Weights of a small masked image model: decoder layers 3.
Rows from block 2 of the encoder, named by matrix and row number. Rows with one number belong to one neuron. Each number is 500 + 40 x the weight over its row's rms, rounded and kept within 0 to 999. All counts start at 0. Numbers have three digits each. After the name is the row's rms in percent of the matrix's.
# gate: MLP gate (encoder.blocks.2.mlp.gate.weight, 512x128), inputs 0-63
# fc1: MLP up (encoder.blocks.2.mlp.fc1.weight, 512x128), inputs 0-63
# fc2: MLP down (encoder.blocks.2.mlp.fc2.weight, 128x512, transposed), outputs 0-63
gate.114 104:556462602455478509437518485503467564544571574500563474493549564453509538442468490515477478495476560591533447487544493546450423453491486490549497518429510519493500553426464502429587547520482498
gate.115 098:468566476389542496516520557516507495487508461514517526510455519502582501521527540565478533479502467458515495482451407533380595466506529490450521527461456548544590504506536522440573460512492526
gate.116 074:496468506432487517503511476490526471484489432581444482528422518506550544538513442460509464523480454481456485496484446532511519491494437496534441524508464445574525480538539459504500451535489497
gate.117 101:494531497496514507540531508553486560478399468523546519490507548483443439508449450529564532563537447519478516536428425477471520523456482530578477489500460453488449481545448554532560475519482579
gate.118 113:512479519470537478507505448526532517509483548447595555415545503490504536555508541484591468451488500565519445477469586488457525478459501484536495494473485420427515485474562531462554481576501463
gate.119 121:495540481498525485485475500544482487490507453516506480462529490495518506590449513472554455568475560639519515486529490464552470501500535459554520472460477476527565556475548464531530513459508506
gate.120 090:461479488496558403511460526500589467484458493539517472493474505481538449522493506408513467527461444525446471472505551529458477487491521539464495472517484428486456456453530552508553472514468475
gate.121 111:582467485416484502450541468502503564514542526570461524472531553501489491512538474576487461545447527516516495499512501426520432517477505561447499455493530497516557568417449512485572494493532585
gate.123 110:554522616524496461466486484522505532480462535504512499507539463565493493517439456542560546531522488486523467459499511472481514548536502588482526427457481468460428440491595496448588491533478503
gate.124 105:515448447524481459504449509502523489488516483590513563474476505509407476541453489511519486486531431482497481515465521514520524491544434494529510408481496489513515401520533543549472490534504543
gate.125 081:496523532473556551517489534519563479552498471491585510457462480484515540562482477496484578464507522478461499453476502520442582467459550473467549522497488476521492468441621501562588480543475467
gate.126 111:468437463425481536469532541452445526495487464476452511541431457545563490460546466500482516381471471407483535509512452546462539465495586526545493559523550538447552464467514518480459521480523515
gate.127 098:511575550480533517548479555509571494432489525510534463499460453541494505511484475493455526452541532462487460463550486478495633464578439521558549423467515506562557520536548460489569531571462488
gate.128 103:531467521496546515453503453479517534540528546540488412581525436487505492424482448512442553536498553488461463487521474530527512514452483549546502480456587448468602585527480416494466549527535496
gate.129 111:547479527484597527489469483480551533557533533518504390520509393502516481524497448513493489502491569558487497451583536507440454460457478554489496464484530500462523530536532486464489534508514485
gate.130 119:457460481519472473491573510536495475507518524486449500590469471436515460550458521480472470570452449541507397499461475451557423498485432548545463414532505460479499508442549510535522390509473437
gate.131 096:505519501536568428485551490545508448490496491563475480478457464521439496491549457498463486509516438530459461430496517502498503443440470517442506552568510438537492574493537450487575405555476524
gate.132 128:540470520527475446428519481496455543513597509627429543526558497504524517552507507515474491510440546476504522522536487515469492476542559515483507552457524498467529594463442514413497455474484521
gate.133 089:454489547526537538476460522497457594473541511518536523507464517561509489486371524593550493521512505509542497443517536453495534438591509482483473461459481508526483482515458479570566447530512552
gate.136 118:460512542540463479457568483542473505434556493508466526469510406566407480559437496560537502493463471479513506469468487524443518527485488541468527531515482489495554451554504516486499504437533452
gate.137 099:494502473506450491547455491551485474504494412583378502460532443575514496489468472453506459545496582504451544499501479487492566489497371519527491460465482480491521480432547487571463543501526568
gate.138 096:527495499508472498489514558439506493421541534536454448498507450513543525521445520554502571489484484533466475526488488589448483500504475473562564443541449490426473496538488504548543489512502446
gate.139 123:562463538512513482469480534519460507441544470527517468529409457564521421443546424538462579495471521455531478517492497496548524541510521497451491531495459478528479523502468551475533415551458552
gate.140 103:523404442465459491550515513470470535528439499524543527526431527477570491525477510486521556477474439536468403466442518591523490510538563482536515471537503487588504426491513513495506515542514527
gate.141 090:458463550517508438425545454514487513463513516524504488448535520461514508543511502522494532574425478529492482482503489449409426517528540546365531516489447453531469497449506559477581494467528451
gate.142 098:466478527448551464484539456476562526507508486498473457514418434555519523508465523508554462529472538550481474394528522430461520483478464546403508524474496448527536523505522473421567516527524452
gate.143 099:495439493446500502545541457479503564473411373501475462484473521527565486479494514534498527505543534578461531483461545513469560513592539529485462508493419534566441463492497485479538462460484488
gate.144 089:459424506388522480522502560551535594527475412492509515442426465489577493543540494521555438499536449487484508593475439557474577522558542525502502467465488482518486529460569503514501426513503550
gate.145 081:531513497461458464469480532511498457499535505592459447450459502511482495542413445530558495498501498584477423494540502531514549495434501481490548466507457434523496533455524467503488487565552545
gate.147 091:443504501458519456503570531513543442473511489552485550534536492528519495489497440479539520495439439495499486455444439528525538537530501470465531555474533445533533555478477476548508514497532558
gate.148 075:540488503530479502468508523458472495480480445544465496540530423566492450455430515516502500442453513453502459470490454490538567534508498569576529577460476460498538456520496511523471523487514592
gate.149 131:492508483519475439460422498539450525501551455556453504600494496562482534549530501500445472508526559444485580477551457380485538481485421524502516524517502496526461566531478443513504464461527597
gate.150 113:488539478435544541600485463501576468507500465509438535489464464555600532549477532461528512452496452427520500425520474526463582487466529461540486548511508536514549535507537433501535501486523476
gate.152 100:537527511536481532494425504483523415504501509550504489510472550485441444526495497504490461494495518405572425492539414515457421525478546523489466456550462434481591502522486550490525489516514492
gate.153 115:524507524493547449513431527561548494497486474498455456563524507552485526501496497473479472477498445424438533493510402496447483482476404486514496523493513515567429543540481463515535448540530497
gate.154 098:497544466447587550544427536561506531482528442437565448523403493493502446448581499503524527479531443447572546553508426469474538558448506471560406579535457491526527576536502541489553498533481512
gate.155 078:552470560524491500528470529460541488492450484575511523518561412510500513560461464537502530401491428458531498459524361474472561506502446605495527504463483450428527461542535526475521474442532528
gate.156 102:512537445421523420572456442515540462456524376507574503476504548579528589448499492470523520492484439466478494518478451479506549549513504469495513543468452442540517506513533516482508478536602446
gate.157 088:565454574475463520556510518510468508463535507527539470451469550464491480505480549530436506531423512509523460528527487503492482503493465503462531448529415425486484453431510519483523535554534518
gate.158 093:545401508504513457498534517524498520476548463525493418536497471503512511505505434527524569543571502513472532529445446528473495506539433541466508499528497504454416565480506480508507452530487476
gate.159 095:475465508504504579431543546462487510481435532529518529514490525487539506504469515562480495486424558582516484542469448527404545544468470543469527473522503556414469512464471554515563531453464522
gate.160 103:557569483494584556528522507541498484444567468565490483468439451518490501446555443510537546495472442490536489438433456510445586490544504474497473592478516495502522539478500474473608396515500550
gate.161 118:449512532546551498483453505494533486523451489552496540531449470599532483515447513491495406471496485426525446432523485418518501523529528587513504492386513413496504498482508487458477452467515513
gate.162 099:500521511472456503443458541519506497499530456592534467467508535456512504521474493498504530589467540561507459528523504463533449556492485442483478474453478486555546513507525495452528523469481584
gate.163 082:559489453439479450479491482494540549489474541564465509516516478500448537466465489478438476489513531530470520487521506451490510479541492461458594522413522466518533573501490469456556483488510478
gate.164 112:539518489428548475517461520507466588491500456535480534442499508583465465446533393499458586450507511545518501468499531497457538481486473487486503584493560577525524542485513515455504476470506614
gate.165 088:495513544516533460562521486534538512446521420496493456515535410568551469459538511523493478503476431497489493497489440509498470514510468532443523516544545486607521533521588472494545493560495467
gate.166 134:585506522524442495414493502510519471487495513530447481597522494476479474468473437490524538505488557469458543523543533530545482537502505503519463464455502509522537514559446458472437518469512552
gate.167 092:469466532456522527504509550490551515491528453504540477479439435532497463524522475515456498485564498477529522485516386519535504586526535633486487501497444488537576488534515602535553401516490567
gate.168 081:493534473600490492376564493512512546468490513463440557475446533446466448492541507462498543528553472473513542559497507433513460508517548447468538462500502434465528537491399498527453552556520497
gate.169 109:464496469443520560448526523504526415522551493496516459519408480458526528524483528422493503513467518580499446511505482527568424466531539539612454521464477507515562572507563476535471512468532478
gate.170 117:526457503419494422459587458522523571544480501498490539473489489529542526503518453511525616509512564622417491441516527498432582439548507435490509549454529538569487536507543487420492499491482513
gate.171 084:545432482504527480494494522512549559467476422528500511474476395464464482516531501489496481492448483483519561510477481551475485544508442548546481466577446450540609492494543485534531494439478485
gate.172 089:476527468505485510513512548485557485515534531577501452488519450485557490498412493493571472549465569483411489504512533506507530519529448528529514501405451499500460460509501507563504436515516455
gate.173 117:532556508464495453482477554514453478437482401506530512462445484527479492485478483528498549514465531481472522554475480478461500507520442521549502499492408499507486454476533523597526499442518603
gate.174 088:519433516497504496471503538477552491390499521476519412493479515579458482453536499534514521494491483477508527448534457494480541465464471540448476544448498444514520536518572469567537539502467510
gate.175 090:502510504569479488498514490551549472434468512567480468468475451527561480500419445537556419482530452496462480415506447438488549482515446566504523549476480482471511511496566462516536458549518492
gate.176 094:476476453542558437508526457521488486476508444483490440499403463548535490477515509469524515478455517542462470415437498461467499492519473493453484470447468480548540467468627502514520432538497452
gate.177 107:545544532481515509526501512513499547429522462508539507465466421513432419451509454487552559498522569484499522505429473450477469546520515561477487502443497476461562560528564544491473540454509575
gate.178 094:511513522533515516492410572544517446471482507512460549510403480557434461535436442481546508537501431517511523454413470489438468458564543533521469513534467511447549506496561468549533412449462443
gate.179 100:463501467482570423515402535542545465530537454578528477536461526477461528520533411473482482511494451527414520502502475475490547417455454522518458518511509467533534537449514466501537461541502549
gate.180 094:504487542568523512491437486567530498475539529547407503488500538476469519547441472497479399528451495516486434438438444434456536440523464524471512538447494460469585490535507472513537484507437546
gate.181 117:462445530522425467499508505510497511450505490581494469472476404558430462599494474556566472507510496468499556446553478475432490498521511531450537490522464469470491453537513499492516505526516515
gate.182 079:536460544510538426502512533485509532476480496535521524432451435550500438515509464454517472522488494495509492494403453473534563511574474520436518517421516530471491483494564516526544526535537522
gate.183 099:457481517478514499474450555588533465477486490577498537443437494526451466533463400548522439496479468562500490485464536490465485474504604462492495556410526510517536574499527477496504536456529546
fc1.114 098:531461545445525496423539556508466530490560588516519522510524443450538532471510479567543553496473534470530446412509517532498481456545417474551528543464527485510514551495589422429512489503516502
fc1.115 098:499559514471467582492500529459492488514522562490594535475526473496480573545432463594567541492490536502550494498502551555521524501442476444505557519416488491486559497523531455464504522552482475
fc1.116 074:468538422443496555468490545508541508510516556502502547520532489493536485559499506597498501460506484504502452542542462553457536469430439421534484548559484497518495500546494500563502449532451508
fc1.117 103:485496506470456565505496501494489460512439505457537523442505570504426469484520519511601489560512496516485446526468515513495603520543519477553495490514515515469489436571460572560443530492498502
fc1.118 114:433540518555503492590550438496538480504493505465507521403457485513473475544502520443542386451542463536500475417499482498436515504477488538472522538476472486527517498508481505539535500525494412
fc1.119 149:519446463493542469579492498453498585463462472487528475503527511475520510452530532520417509472596475442468565556487533496456500521511465518503497427511473540473420456491506527525524473550465538
fc1.120 091:459549473452465555471532542532455518498521396470482513509466428477479482504509548544478516492545483507592488555480482469500555478518483473523396489495470527485514477469537568524492472466494544
fc1.121 104:535579562548569474498449541545481541448556474535519467513485528660455524469516552525455508428527497454550565471486477507455557454465403514551514485506489570455457534503486478471554515499495551
fc1.123 100:461535548480496473501472519534557524498482551451557454461592400486448536518475546573521584524513542506482574516543448515507530500535440557454523488534518459482407499533530459526508517462511483
fc1.124 099:551467473559480448511520498498456503535558555575470531487489572541458526515460423496492473448495488475454530497506478500535533516533478499520494465492508465574515474454484456455500552504548466
fc1.125 080:534535440484505548532512543486467491492422475518562552452525556499490530469549487523480582478459476521465463476567485519503480509465558470454507500557486463542539498489414589494520527561430422
fc1.126 116:513412483528555457502436457486475560547488542546488559483455487594486451450536468458430526444485493436469543480475531499495518491501525544535501543526539502510441440473475537476503457498498482
fc1.127 091:492470524508497494449463508542504522554477554496447509481576515485417434498461459487504487551482477539507566513430480502527435524530544517479432522564514496501426514495479539509485517439448514
fc1.128 100:390530507528493423499468527538530503509452531499471543477464559516548539546553527497495481523490464511471578434533575449486497479556530498508485487527514495498450499458387498446508465446480506
fc1.129 107:446518476424512473536424510506550434528491535512537436574454484443573502506576492506529503544469484492458571515545437521491495503470538453514514470566524484494522584524506444450477528425522555
fc1.130 128:462511436508450515519559505451508485486505452497469427541451434447556472530466587495500462533491474536520422523491532474529463505500407517531523423553441416481482476472539565522459457533502461
fc1.131 105:485490514488547486524472518492523494520487536494527445547474499479533526526527518470517486470619566547473532492582497481494488448429445564453564495538532521465489572452483483468559501531463525
fc1.132 128:545458541580440473423566487472531527581488573582505478554537512411487487558462493471540491533481535488436486444543602556497462547508518542492490436461490442522491465493501514495435550421505483
fc1.133 090:506457487489445446501544484474433465507535498490535454490561497426401488544456538506593442497487590553473568481519505488538453485476486506529489504513478510534491492539498492491469539455512468
fc1.136 117:506474568522468446472519493467540565474498480529545424498524422519465508579456454537536475496536537443438541443530514543479518539486450571392553461468447488477484417562479496471482548573506494
fc1.137 095:500531448452521528514483540430503506484458554459671524477528500495495492456533472479581542507528451480512480528462514550510452494492551549483506485556519523463476503471516484458494463470442553
fc1.138 085:457530561447490537472452544484560507449472537476580538500451562507523471527490461494558482474506470456499428528550488536472494570515508470485495490516425478519481459441445538470422543469490488
fc1.139 121:450564435490509536549479433495552449567445545501489450474559562513528503512490542435494498487479505491458513498514416529412503486492494571520507449538482503463490478485525487571477529464551432
fc1.140 106:521498508543483533493498515491478500520459526502575522506489491515443453443440459533519503464543450425467432489457469525515508512565485535493525475520488464520443364529481494526478575486511493
fc1.141 085:537490509449537508469538506534470504473448505494475553468493536557405467571533492548532509466577490598491523485435577531513502499497466466510541505480439577477477555513533499549512468542413497
fc1.142 089:503469498484583463499519488501506556503482530471496414496507422537559477511470496540577503539514492600427471435560505480480488470496455539461512506524552506475514513480484461424569486556508474
fc1.143 090:482597549512452504474561551475501485473523595522520571540562419510392468555515541625495515512454446453502558542506496541494484520502421469487491462534487477446471465505547486539445483508515488
fc1.144 089:486487455539517509524557536493467516514496532534451491574586446514438488439576445492470419484458546466465520460477545525533481439516505417401504522555566542459473534507479545558548530513545460
fc1.145 076:435535444458439548486463533470523507589541527520563497543448499472457416508497501459522490531511490446482520506519483560557545568448534468462565513510480408528484493488508502526474512442521506
fc1.147 091:473605456424475502524529521525505498497525447526466542471524522520507485523476557484447488457477497526492467486440500494506531499521533492499505487436511525534559559554505544438500568414490485
fc1.148 077:485449475499491453510532495540481476486551493450454413463472550494571502475458483467511498508517487514446505436442517492455537446460572488518560528534510485561527497447530476536568476527475455
fc1.149 123:509516454541519490501444541484530540469482451492508515510522460500492461571524563531444479524555525494502583502546495496442515462505470532490484500528490565472483528493471520469528410473444574
fc1.150 106:532436543544510525498478543532554470553511573500576430603438506485439488493514448491486549488508547527443486499531473485564456434488493522519460432545534421533488473542487460445471488474483550
fc1.152 099:519518483536522524473443430512457446485513532518510479445463518488486511479446532534490507524407495506571478503586492456478453484558495470545483467522498445462616461503479519527530531438573412
fc1.153 123:484539487470510499524407497485490537528472489488541464530551496538491537470523568496497489526525555450469578539555466466527522482478413492533500449463515516534470520536492459522457593502529502
fc1.154 096:554541442486485499496497509584501472467486498488469503438493522548450488464483471544540487529479434515494515518486413455462551551532508551515501532537540561507543498493478439511609473497524504
fc1.155 080:448495514521523528496435505516506466485515534524479517476501437528489518485475505523449455459471529421551436442475494496453527564506558564490537537470517441460440480539477563556501518485542496
fc1.156 103:647450465492484421512433441492477554501512499515599446532531464556472550447489494473532467506489495458443524458540550449476486483524487508474507517528532468495511490589599481460462573445555522
fc1.157 085:536428548484460543444518552522528488441488540518466510510467532583516485502593467546455524489550481513498481484475515512510524510575524536556480517450407533515445542519441473490533426501421477
fc1.158 092:511455541524448506463514476545404450486517513506469451485564523550528510531484457486449482551529536563530504425506460513507562471541480485474517540482461522495445577463472530481477447456509504
fc1.159 094:538479526480456475458487478514507525474451507524525492513436505452457483516463390497511548481507520570513477519524508562519481449454420530634519468485453496479579552551518500477476453489479515
fc1.160 108:543496476517538455584495421492451494478571423489524545430500478466509540462530501484469540538485415529495548533479426474476503539421517486502509523508437512578566510475545462438536560513553551
fc1.161 124:464523542553526555447512481478506492532508515528515576487456504569492457466456517504544458466531501450544475438541531443567540529558546558602487497412497419532543486518498489492423532470561482
fc1.162 099:434527565513491461529537507567502513571506548565504574528488523526507468504523419554547541431519475411463505448494496545481512487513540474470461566499560533530530559460478380466519492497531504
fc1.163 086:480492500478547541520391539554490448502523497480439524392431491467548528543547484536498424531468481531541430555455471492507488469490487502546495567514495523480528449428525519551535423479493491
fc1.164 116:468500516588515496451525503515528460472467523502497486541497495459475504523442561529561444560430442455452478514482537484460470432532487538476487449510524439460434498525482483493537454581527423
fc1.165 075:524440477540508467515461565481534490509469475542475439534500517522508450465503505506456476478608492421471555475535498477540479477500379542522533387476508535535460461539495491495438457427492528
fc1.166 120:554436459556451513469507514434454522477515478511453454555501514509490504391534489468435458501510542485493517511542522518544453487526476464573465456452493567494585478516370533528446468563500505
fc1.167 086:510469495469487489507446478498521362482504508500571479495509537546514515557490575473474512500552492503563401452534475490484487588497479636549531506502510508485547468469541517557478492504492465
fc1.168 079:508594492532445508480538464527499512499513525485501472466451536429454450466523551505493535512524499433541500482562524526497493477546520370523498509518537479462465467537414443553495543522522480
fc1.169 113:453437471516469520454510467529516481521570517532496554543462532509408473527439451545495466454486548534502485457469534513483520536525562530467506531469560454487564499518477487411453523413523434
fc1.170 128:511497479545545511536476478462527482456522447521464451558532435522467554480451538517461425463524478388523530519518478513563492549446487574496524487530501444415573458483506506588506474563509544
fc1.171 081:418556591497500529434442458478516470494530548495521498413539522513494466537452498522472487564513549502574494447467530536454468471483550542515519535434494566497436505445470484517499497515511483
fc1.172 085:479498518466456513493559558492527503513514598563469543489490505496526493521468520500486523446487511559522467490491519570491473454435462485525480506414421518523566457490448519532486478473414513
fc1.173 115:517436469499476484517493474328507545477491480463559524488504509498470565460500477522492518460472531520493512511484506511504519544501461562506593461529479478459454463561427554511521499505498528
fc1.174 075:472505478461539537501487509494476463525476502444438524436424426513451479474554469467438484438471459486532504588472505522473478457454561494518428500481448515588533468453545522609512411507464513
fc1.175 081:472514480452493558535521507515459544539473568499523498474485542473486521436537552506496523445460538524458512553577501427493495476501509491426491511454562485508574525489423491486472562410455611
fc1.176 081:540463500533461550485504517459504554469443558444473510487549588474482518541537501547572511495496475485503526545522557564516478478528550463501517526498506520532501477531374504565418459467504453
fc1.177 093:477503543482501470481449527540467482468485503524473483470547526565497472611457546473517578571515504512466480461569528532424539485519509468474497483493529481491392475527525508443473467467527434
fc1.178 092:500519472521523494492433507552475554498496482433525496488509520425563492471458536513548531528533519467523576582502496494462519563504544520491525487575478528442432503516458521462448534512507580
fc1.179 108:487487482446564487508538509434595486517491507467512471517479472566535541540526487488560477471487493523502409373475491546495517492505582495423569523456495523542475544474471501470530433539468383
fc1.180 092:470533541502509470430456559484477593511555478538512533518536514453520489527472592560515477578521474435529511575514546454505546505475455490575480430494501433519426506497520460457516502515553589
fc1.181 139:566494418452539522522441476421541452537493483504504517537536596456545560436539533499462500459443485497481471534455506483569491489512488487576498466466527495545476530460505469552493505528503525
fc1.182 075:559452447495524391454496524473494507453375434528506525493489503547545518521452475501514497520445519491495486484469484459533452549515431526521511464539481507522512486478539462430530436529539524
fc1.183 102:481527521439478486459497525538503453541549465435554447536497498396497488516483513492462504511469554501475492532510448525532505557427455410439512573533438509545558531497434541483517501521537446
fc2.114 099:497513546493500531447545511495490519527499501510486509447505482462497512530484474500555526485450549535502468487526545505441547469538457467511513481520516539486560515456470507419608500470469599
fc2.115 103:508489474487513456467532505479453535445526504522496436449580475521480556451548594493458530540508508460506624565557431450458535498511567446435539543519495501516518552470545515492501505420561555
fc2.116 066:493426573574550483529479487511521496506514481493480496464528461531497471556474533516471473591510524590562478480485539477467485476490493513490492431517492544515513515545464495453582465547446523
fc2.117 092:471521530466531521535458521444553481509465524486505493542533467455568515514468471495527605480519519442494472569481493517483509566509509581439552488458545450483514439522499469463434507541477503
fc2.118 106:457530503471562490499532508506482497458477478513478479540483458503464499504474490480521543517543485451522455521464542479531482381502452456537479512606501440511531510490681481531525449449504519
fc2.119 132:451539540459467534436506497517503486518542570482488501490490486483449499506448425604508522535494499459546502480564453519507564489511585507546499567446521449509550504510530438526466528392503487
fc2.120 097:483463524472515472513502528484444530421502482467490466481521451613524518439474536469447502440452443461547593447540475456450541475538536545440531602473474504577551533458515507488552502474529524
fc2.121 111:503509510455572465455472488494518558466474473573550448481509462517473533518520509566499512474505500515528484537513543526528499399453476520540497505506533445498469454520600464460472470555471507
fc2.123 107:464541427473491513513485495515509390514498496495493499604533568451479486515493508516496490566549510515442490539477479493553486591499544461549468487500477522503476501522445477590418525510472484
fc2.124 100:474555479552555468495477484475512524463489504567496465481529541533415505527473561487464558489586480475526511617427456465492510480469446546517468477535509492487515517515523442525467428490486532
fc2.125 073:486529507504486513498569466512487494516438431544463571505509616483530463512514519531563494465472470506482575511441543502474484546547541509584485468539513572459537525532461510456487495382464504
fc2.126 109:455529501521525442472522505496489418546470560516517547445429605495439480545534501539496394578479485586464531533514558489498474583502540509474510520476477525519573514493452472518501530450483516
fc2.127 090:561427522449502516502494521521473508551524534525529483531427510535537465500512459586450444473455476528570468540535572554501502460500435493574466449493520524460570473527449489474525545473496497
fc2.128 089:452460532512455442511477490527463521546514495451470546517490543470534521520496560502500461523504436575468497536551591496471474462530503539618497465583503557459485467461548440485568507499502503
fc2.129 102:515483583615494477539542501520515564471513488457493526459536517531442497517478544478514413500446502512502550469494492485446464563478552507453484467433460552502439488490372515488563509553524507
fc2.130 127:490497528528499489515479511509510499535458527533489527480568538506483484474514482483511502397485519457491518473527509461430512487480550473475460527459582479507547517524413488398462559447538541
fc2.131 120:497485522455554425489396507466548486534489446509527428539558472508560543535534531526447490536592500495520547474604427496449589511471509549533518512483503497534386562546525449459480489485515467
fc2.132 137:418546504452564519580524492510524508487565490408476459483471550501593492430516523530486507547517439461545563463472427508428543549471532479452500594502474559568499568484513487526543521510525436
fc2.133 080:443558494462468554477514510485485509517460489467538487499546570437538487538475553498547472469488495544482451582488500565507516493495509520560501513526455454495432493416452488532422512550484436
fc2.136 127:439507457483575482488447484520478548543493491502510541473508500444511497451493535538427558500503519467487580620505497534484483487452488518562461493566527495491442507468532473520535577461523612
fc2.137 101:469511477485478471515484504495437521470588432546516460561429552417583518459480514572502440521518526484489487523485509464526513509510547461528473527479472473466429441496495498490513598507591458
fc2.138 092:519571498472513526542513462501505448476539562498524465522437537441452483430575540492463513494559535463552517542506489448587455454445471470473490512516464492521540556501479517494520460538533566
fc2.139 121:571408503538516508457484482486421515499505550479500520490484511588522519481557430490411543518490553554590449542489539467497497463462512435524505486487466533568487524445425522470499442558456506
fc2.140 108:462486456488558470553407536510534515520521463529500486544469445463427461488550469481425466475529508433477566521500380527474461501479455577507494517460544533445484439534526491529516498523512537
fc2.141 078:544451497488530455458510509509461553443496497537496508447528473468515479410575479474466575462498492526472511484500488472496505460527530489372507608516477508532485539512546540459478491516516550
fc2.142 102:544520461628509490514543595495533450465520502493455489492499537389483521560485515512544525545514503517483505484480483470528458562475453428426524431444460508520533498529477520583491476505523455
fc2.143 092:527419520504505514530522495450509514498457537574445525591475489532520430503537531508517490502472472542403522464430468535428440508476470505479460454468496585362480480476463518559570454609488500
fc2.144 088:505463524518530491531571515442524543430481528527515499495391418528511533467562506554463534467568498487502543475547501515485525491489444454526515508482494531504572508531477488507414472463492484
fc2.145 075:538492581595452446487542553536517526472531523467450573549514518498525478486473521499535475465473540452525470539439578499557450497531497456520503396521559506478545453528504509454517462564507481
fc2.147 095:500502450456467506507488479457522571497557511530521513514569452492488505481506548444451528408523558475531477528471430539475512486486491517421558512440505494470481538490529514438556510555517470
fc2.148 068:487561495409501519508429475501529496491571410507564464509549493427483531521467534526492529563553554443524545516546511524541520511518517486518522498529451451533409536559562473493436516436519511
fc2.149 139:523537510527469515484606492480487476491511578479524544414504538486536500486470438501524522563453458540464361484440555507567472544525527423475482437447462440539513445457510525537544543549511460
fc2.150 111:483512526476492484514489506489514462499495551431518488494440511477559471479498428471459509518556531471542503450547534528453473460521437532451472501495516496423590443534423496490508529556476585
fc2.152 097:465575520492489497509497466465532425497467539562511527571558632564503491541453514561534440537505489507470490502429476500507557557484504494534507428532470473531417584465524445537561471547489518
fc2.153 131:551472532536450524467587502488526514498465526440489552417524522456531545512518435474519534522419475516494390542493548503566495511538579444495499438412464458560544437466520540532530507500468469
fc2.154 095:469543480503475539495521489445518426589539535519474475550479503499496523541453508471540557531546515498446479465480533536505487502483428507507524428570522537397532521520499427489414528416497517
fc2.155 066:483416512505504479421520522495492486537441516546502521511530503535509465540493542511483493549446478518481543529600515515491417484555446575440501437554527539442525518530477497480580509482497520
fc2.156 113:400487579511477588479454494490501506467458552467460554506459493404533451538533442525438472484497529495574455518522479562450516485472458563532519581442467550509523487466477533523522424564450474
fc2.157 089:535476514547507470505474494514476485483506530451479516471466476466522507447638437438438530452535491523484430486480476462551477506454421442407512524494459491559463526524490527474496442590490495
fc2.158 081:515540516495512528462498506513507463534460457554479551560491444502500474467513434479471516388492530421451524515481472477537532517448452518508470524522523490581529532459565478492463453532482548
fc2.159 095:536495464535483475611527462550435552453535503456454471546609512494494525428518560462476475452519433517483522485449474443486539460493525424429495541479497528585522472497520509470553529527531505
fc2.160 103:472579461540483515488451545507534456574526518530545495524573545455483510531472540433546447511490529494417422515499515535577466508546477525455501418483509468550417475513443479463457562455551486
fc2.161 112:484492467502485530487481517511519493477489523504531505503526500495509498455492505492438562462488478395544482628502534530474489508498518470447513501519522391458465486495457557524529473607502564
fc2.162 099:454470568536544445526522451486496551471544510519472533480423488496509528489518544524483451552471449540480520466437516469563425513544469517484519429471471599521537538497576486552555457509456474
fc2.163 083:599431501506484479447541535492470531533511522509508479505470511514498518489483451527462506572389486502492513563572572513475498493558547451515483435509536487401521457489473496531487564506515602
fc2.164 104:451510488448483546476550502511504468479502437460481483521487419505535454504459516540480508496489470434544494528512469504563518414545490480543503467493516446501527523530607479559395516468510451
fc2.165 072:500491480513592477599483511480518513449475499440505516446486550454481468466531506517452494519514429489561519561472460486564446483461502456493483519544482507583533454518489501591515459530443464
fc2.166 131:498511499449534531487514499490487520478505458517460477515479369494496492476509498511511572491486498461437475527482491521513501478491443510537500536622497446499472534487664511566485454426492507
fc2.167 077:487495511492431467524446504544484434523471490478488499497479525490470512541481506434491573489475513557545481560544557494461503493461500534498448493560460506507431500512379514472459519507510466
fc2.168 066:519416477470549478544456501465532488461456494480528453577519506538466511522510505556496448505519487515450527500519418494522570428503488520494509487467495455516552489558531521575492465523483547
fc2.169 114:512543460471576453544497514499536467501466494529505536483511518444511521483560461500507533527521486522469471481402504510530465525534584471452558490429501504476416531535502525511439455568493456
fc2.170 115:536480519471496519510500521466514546444489505465456506474552467546525488528459490534524576554521489612439508407484533492455517438555498527523523510465471587470477476571519492470502483441474476
fc2.171 078:522517550508481505502567511485510484481445540476468536494403495619485489526495466511517515521483542515503516517513558477491537519509529497513482450501505509483608486539466502464468466460474601
fc2.172 086:456556494500502443545463462520450478461522515538473492514549546522519514484453530511507502482504464482509493430475506483486515482518498495486491525493480513451427485431523481526566504528537404
fc2.173 156:521528424443536527539481474447498531433484458486578502487504494455442562480528576508493495472526513544518526556498475502564494522495504504458571496508406518482421499463519561578481464593522544
fc2.174 074:601444487552482439468500536573508493536451493475474478536549500629432533521504479445557469501443383508442571543534475535485487516515464505461470432481567509487542514496449407519493526521555537
fc2.175 083:573427418482476491512447493515492460486522508473565459505473532511527526490525490463478491506534528507490523542523496475589522466464488450569506465523480481529572482509560536566469455556505505
fc2.176 080:489428560517458440480489522578440519458549537491468545438529554531496497495446501585472475582510499510583541439492488472406545445524550455521486532480549519494480506506526478467575514473502503
fc2.177 098:490496413523489494451523530488459447491509504506457531468424520487521533521542472483478469495484484507514554537556481496455513443553523482583539573541503521499601558408472449467513495438503550
fc2.178 093:518415507492551442453477509493514561553478508474476490492497411548533496533461474518466519520504552485543475495558548516464541507524539546477481446472558498477432420510505527424469467474450539
fc2.179 118:475569478448583508593427521470555501513518531463545415512519520462479551529505560534462523537582486496485528476564462510474503476434495515485565540596467482488421508546450477515512498524485442
fc2.180 090:544401564520538490446493514503453608510534570475492504458537448487514509437474451560447481519461519449544491551501475481481509462491469519543463460494552472476538471456527488470590462517464594
fc2.181 131:554484530502454511550575506499507477450484498454500441521499479572508508529485483497548439463488468548522404400453530517492504526537503529464506507465494494455544465524458576476475489514491371
fc2.182 062:533573458495518567504517526498497468486517500576527491474519604527532513501484512427531468465452482552515500475494499499546450457498449472502556486485474523521532532435503504468578474546506450
fc2.183 097:481563519503601455544516460508488567477473446503501465468454499465520507468544577465523535544518483594436532518459561464539429477507443478485537460519466576564443503476583479473543502529502432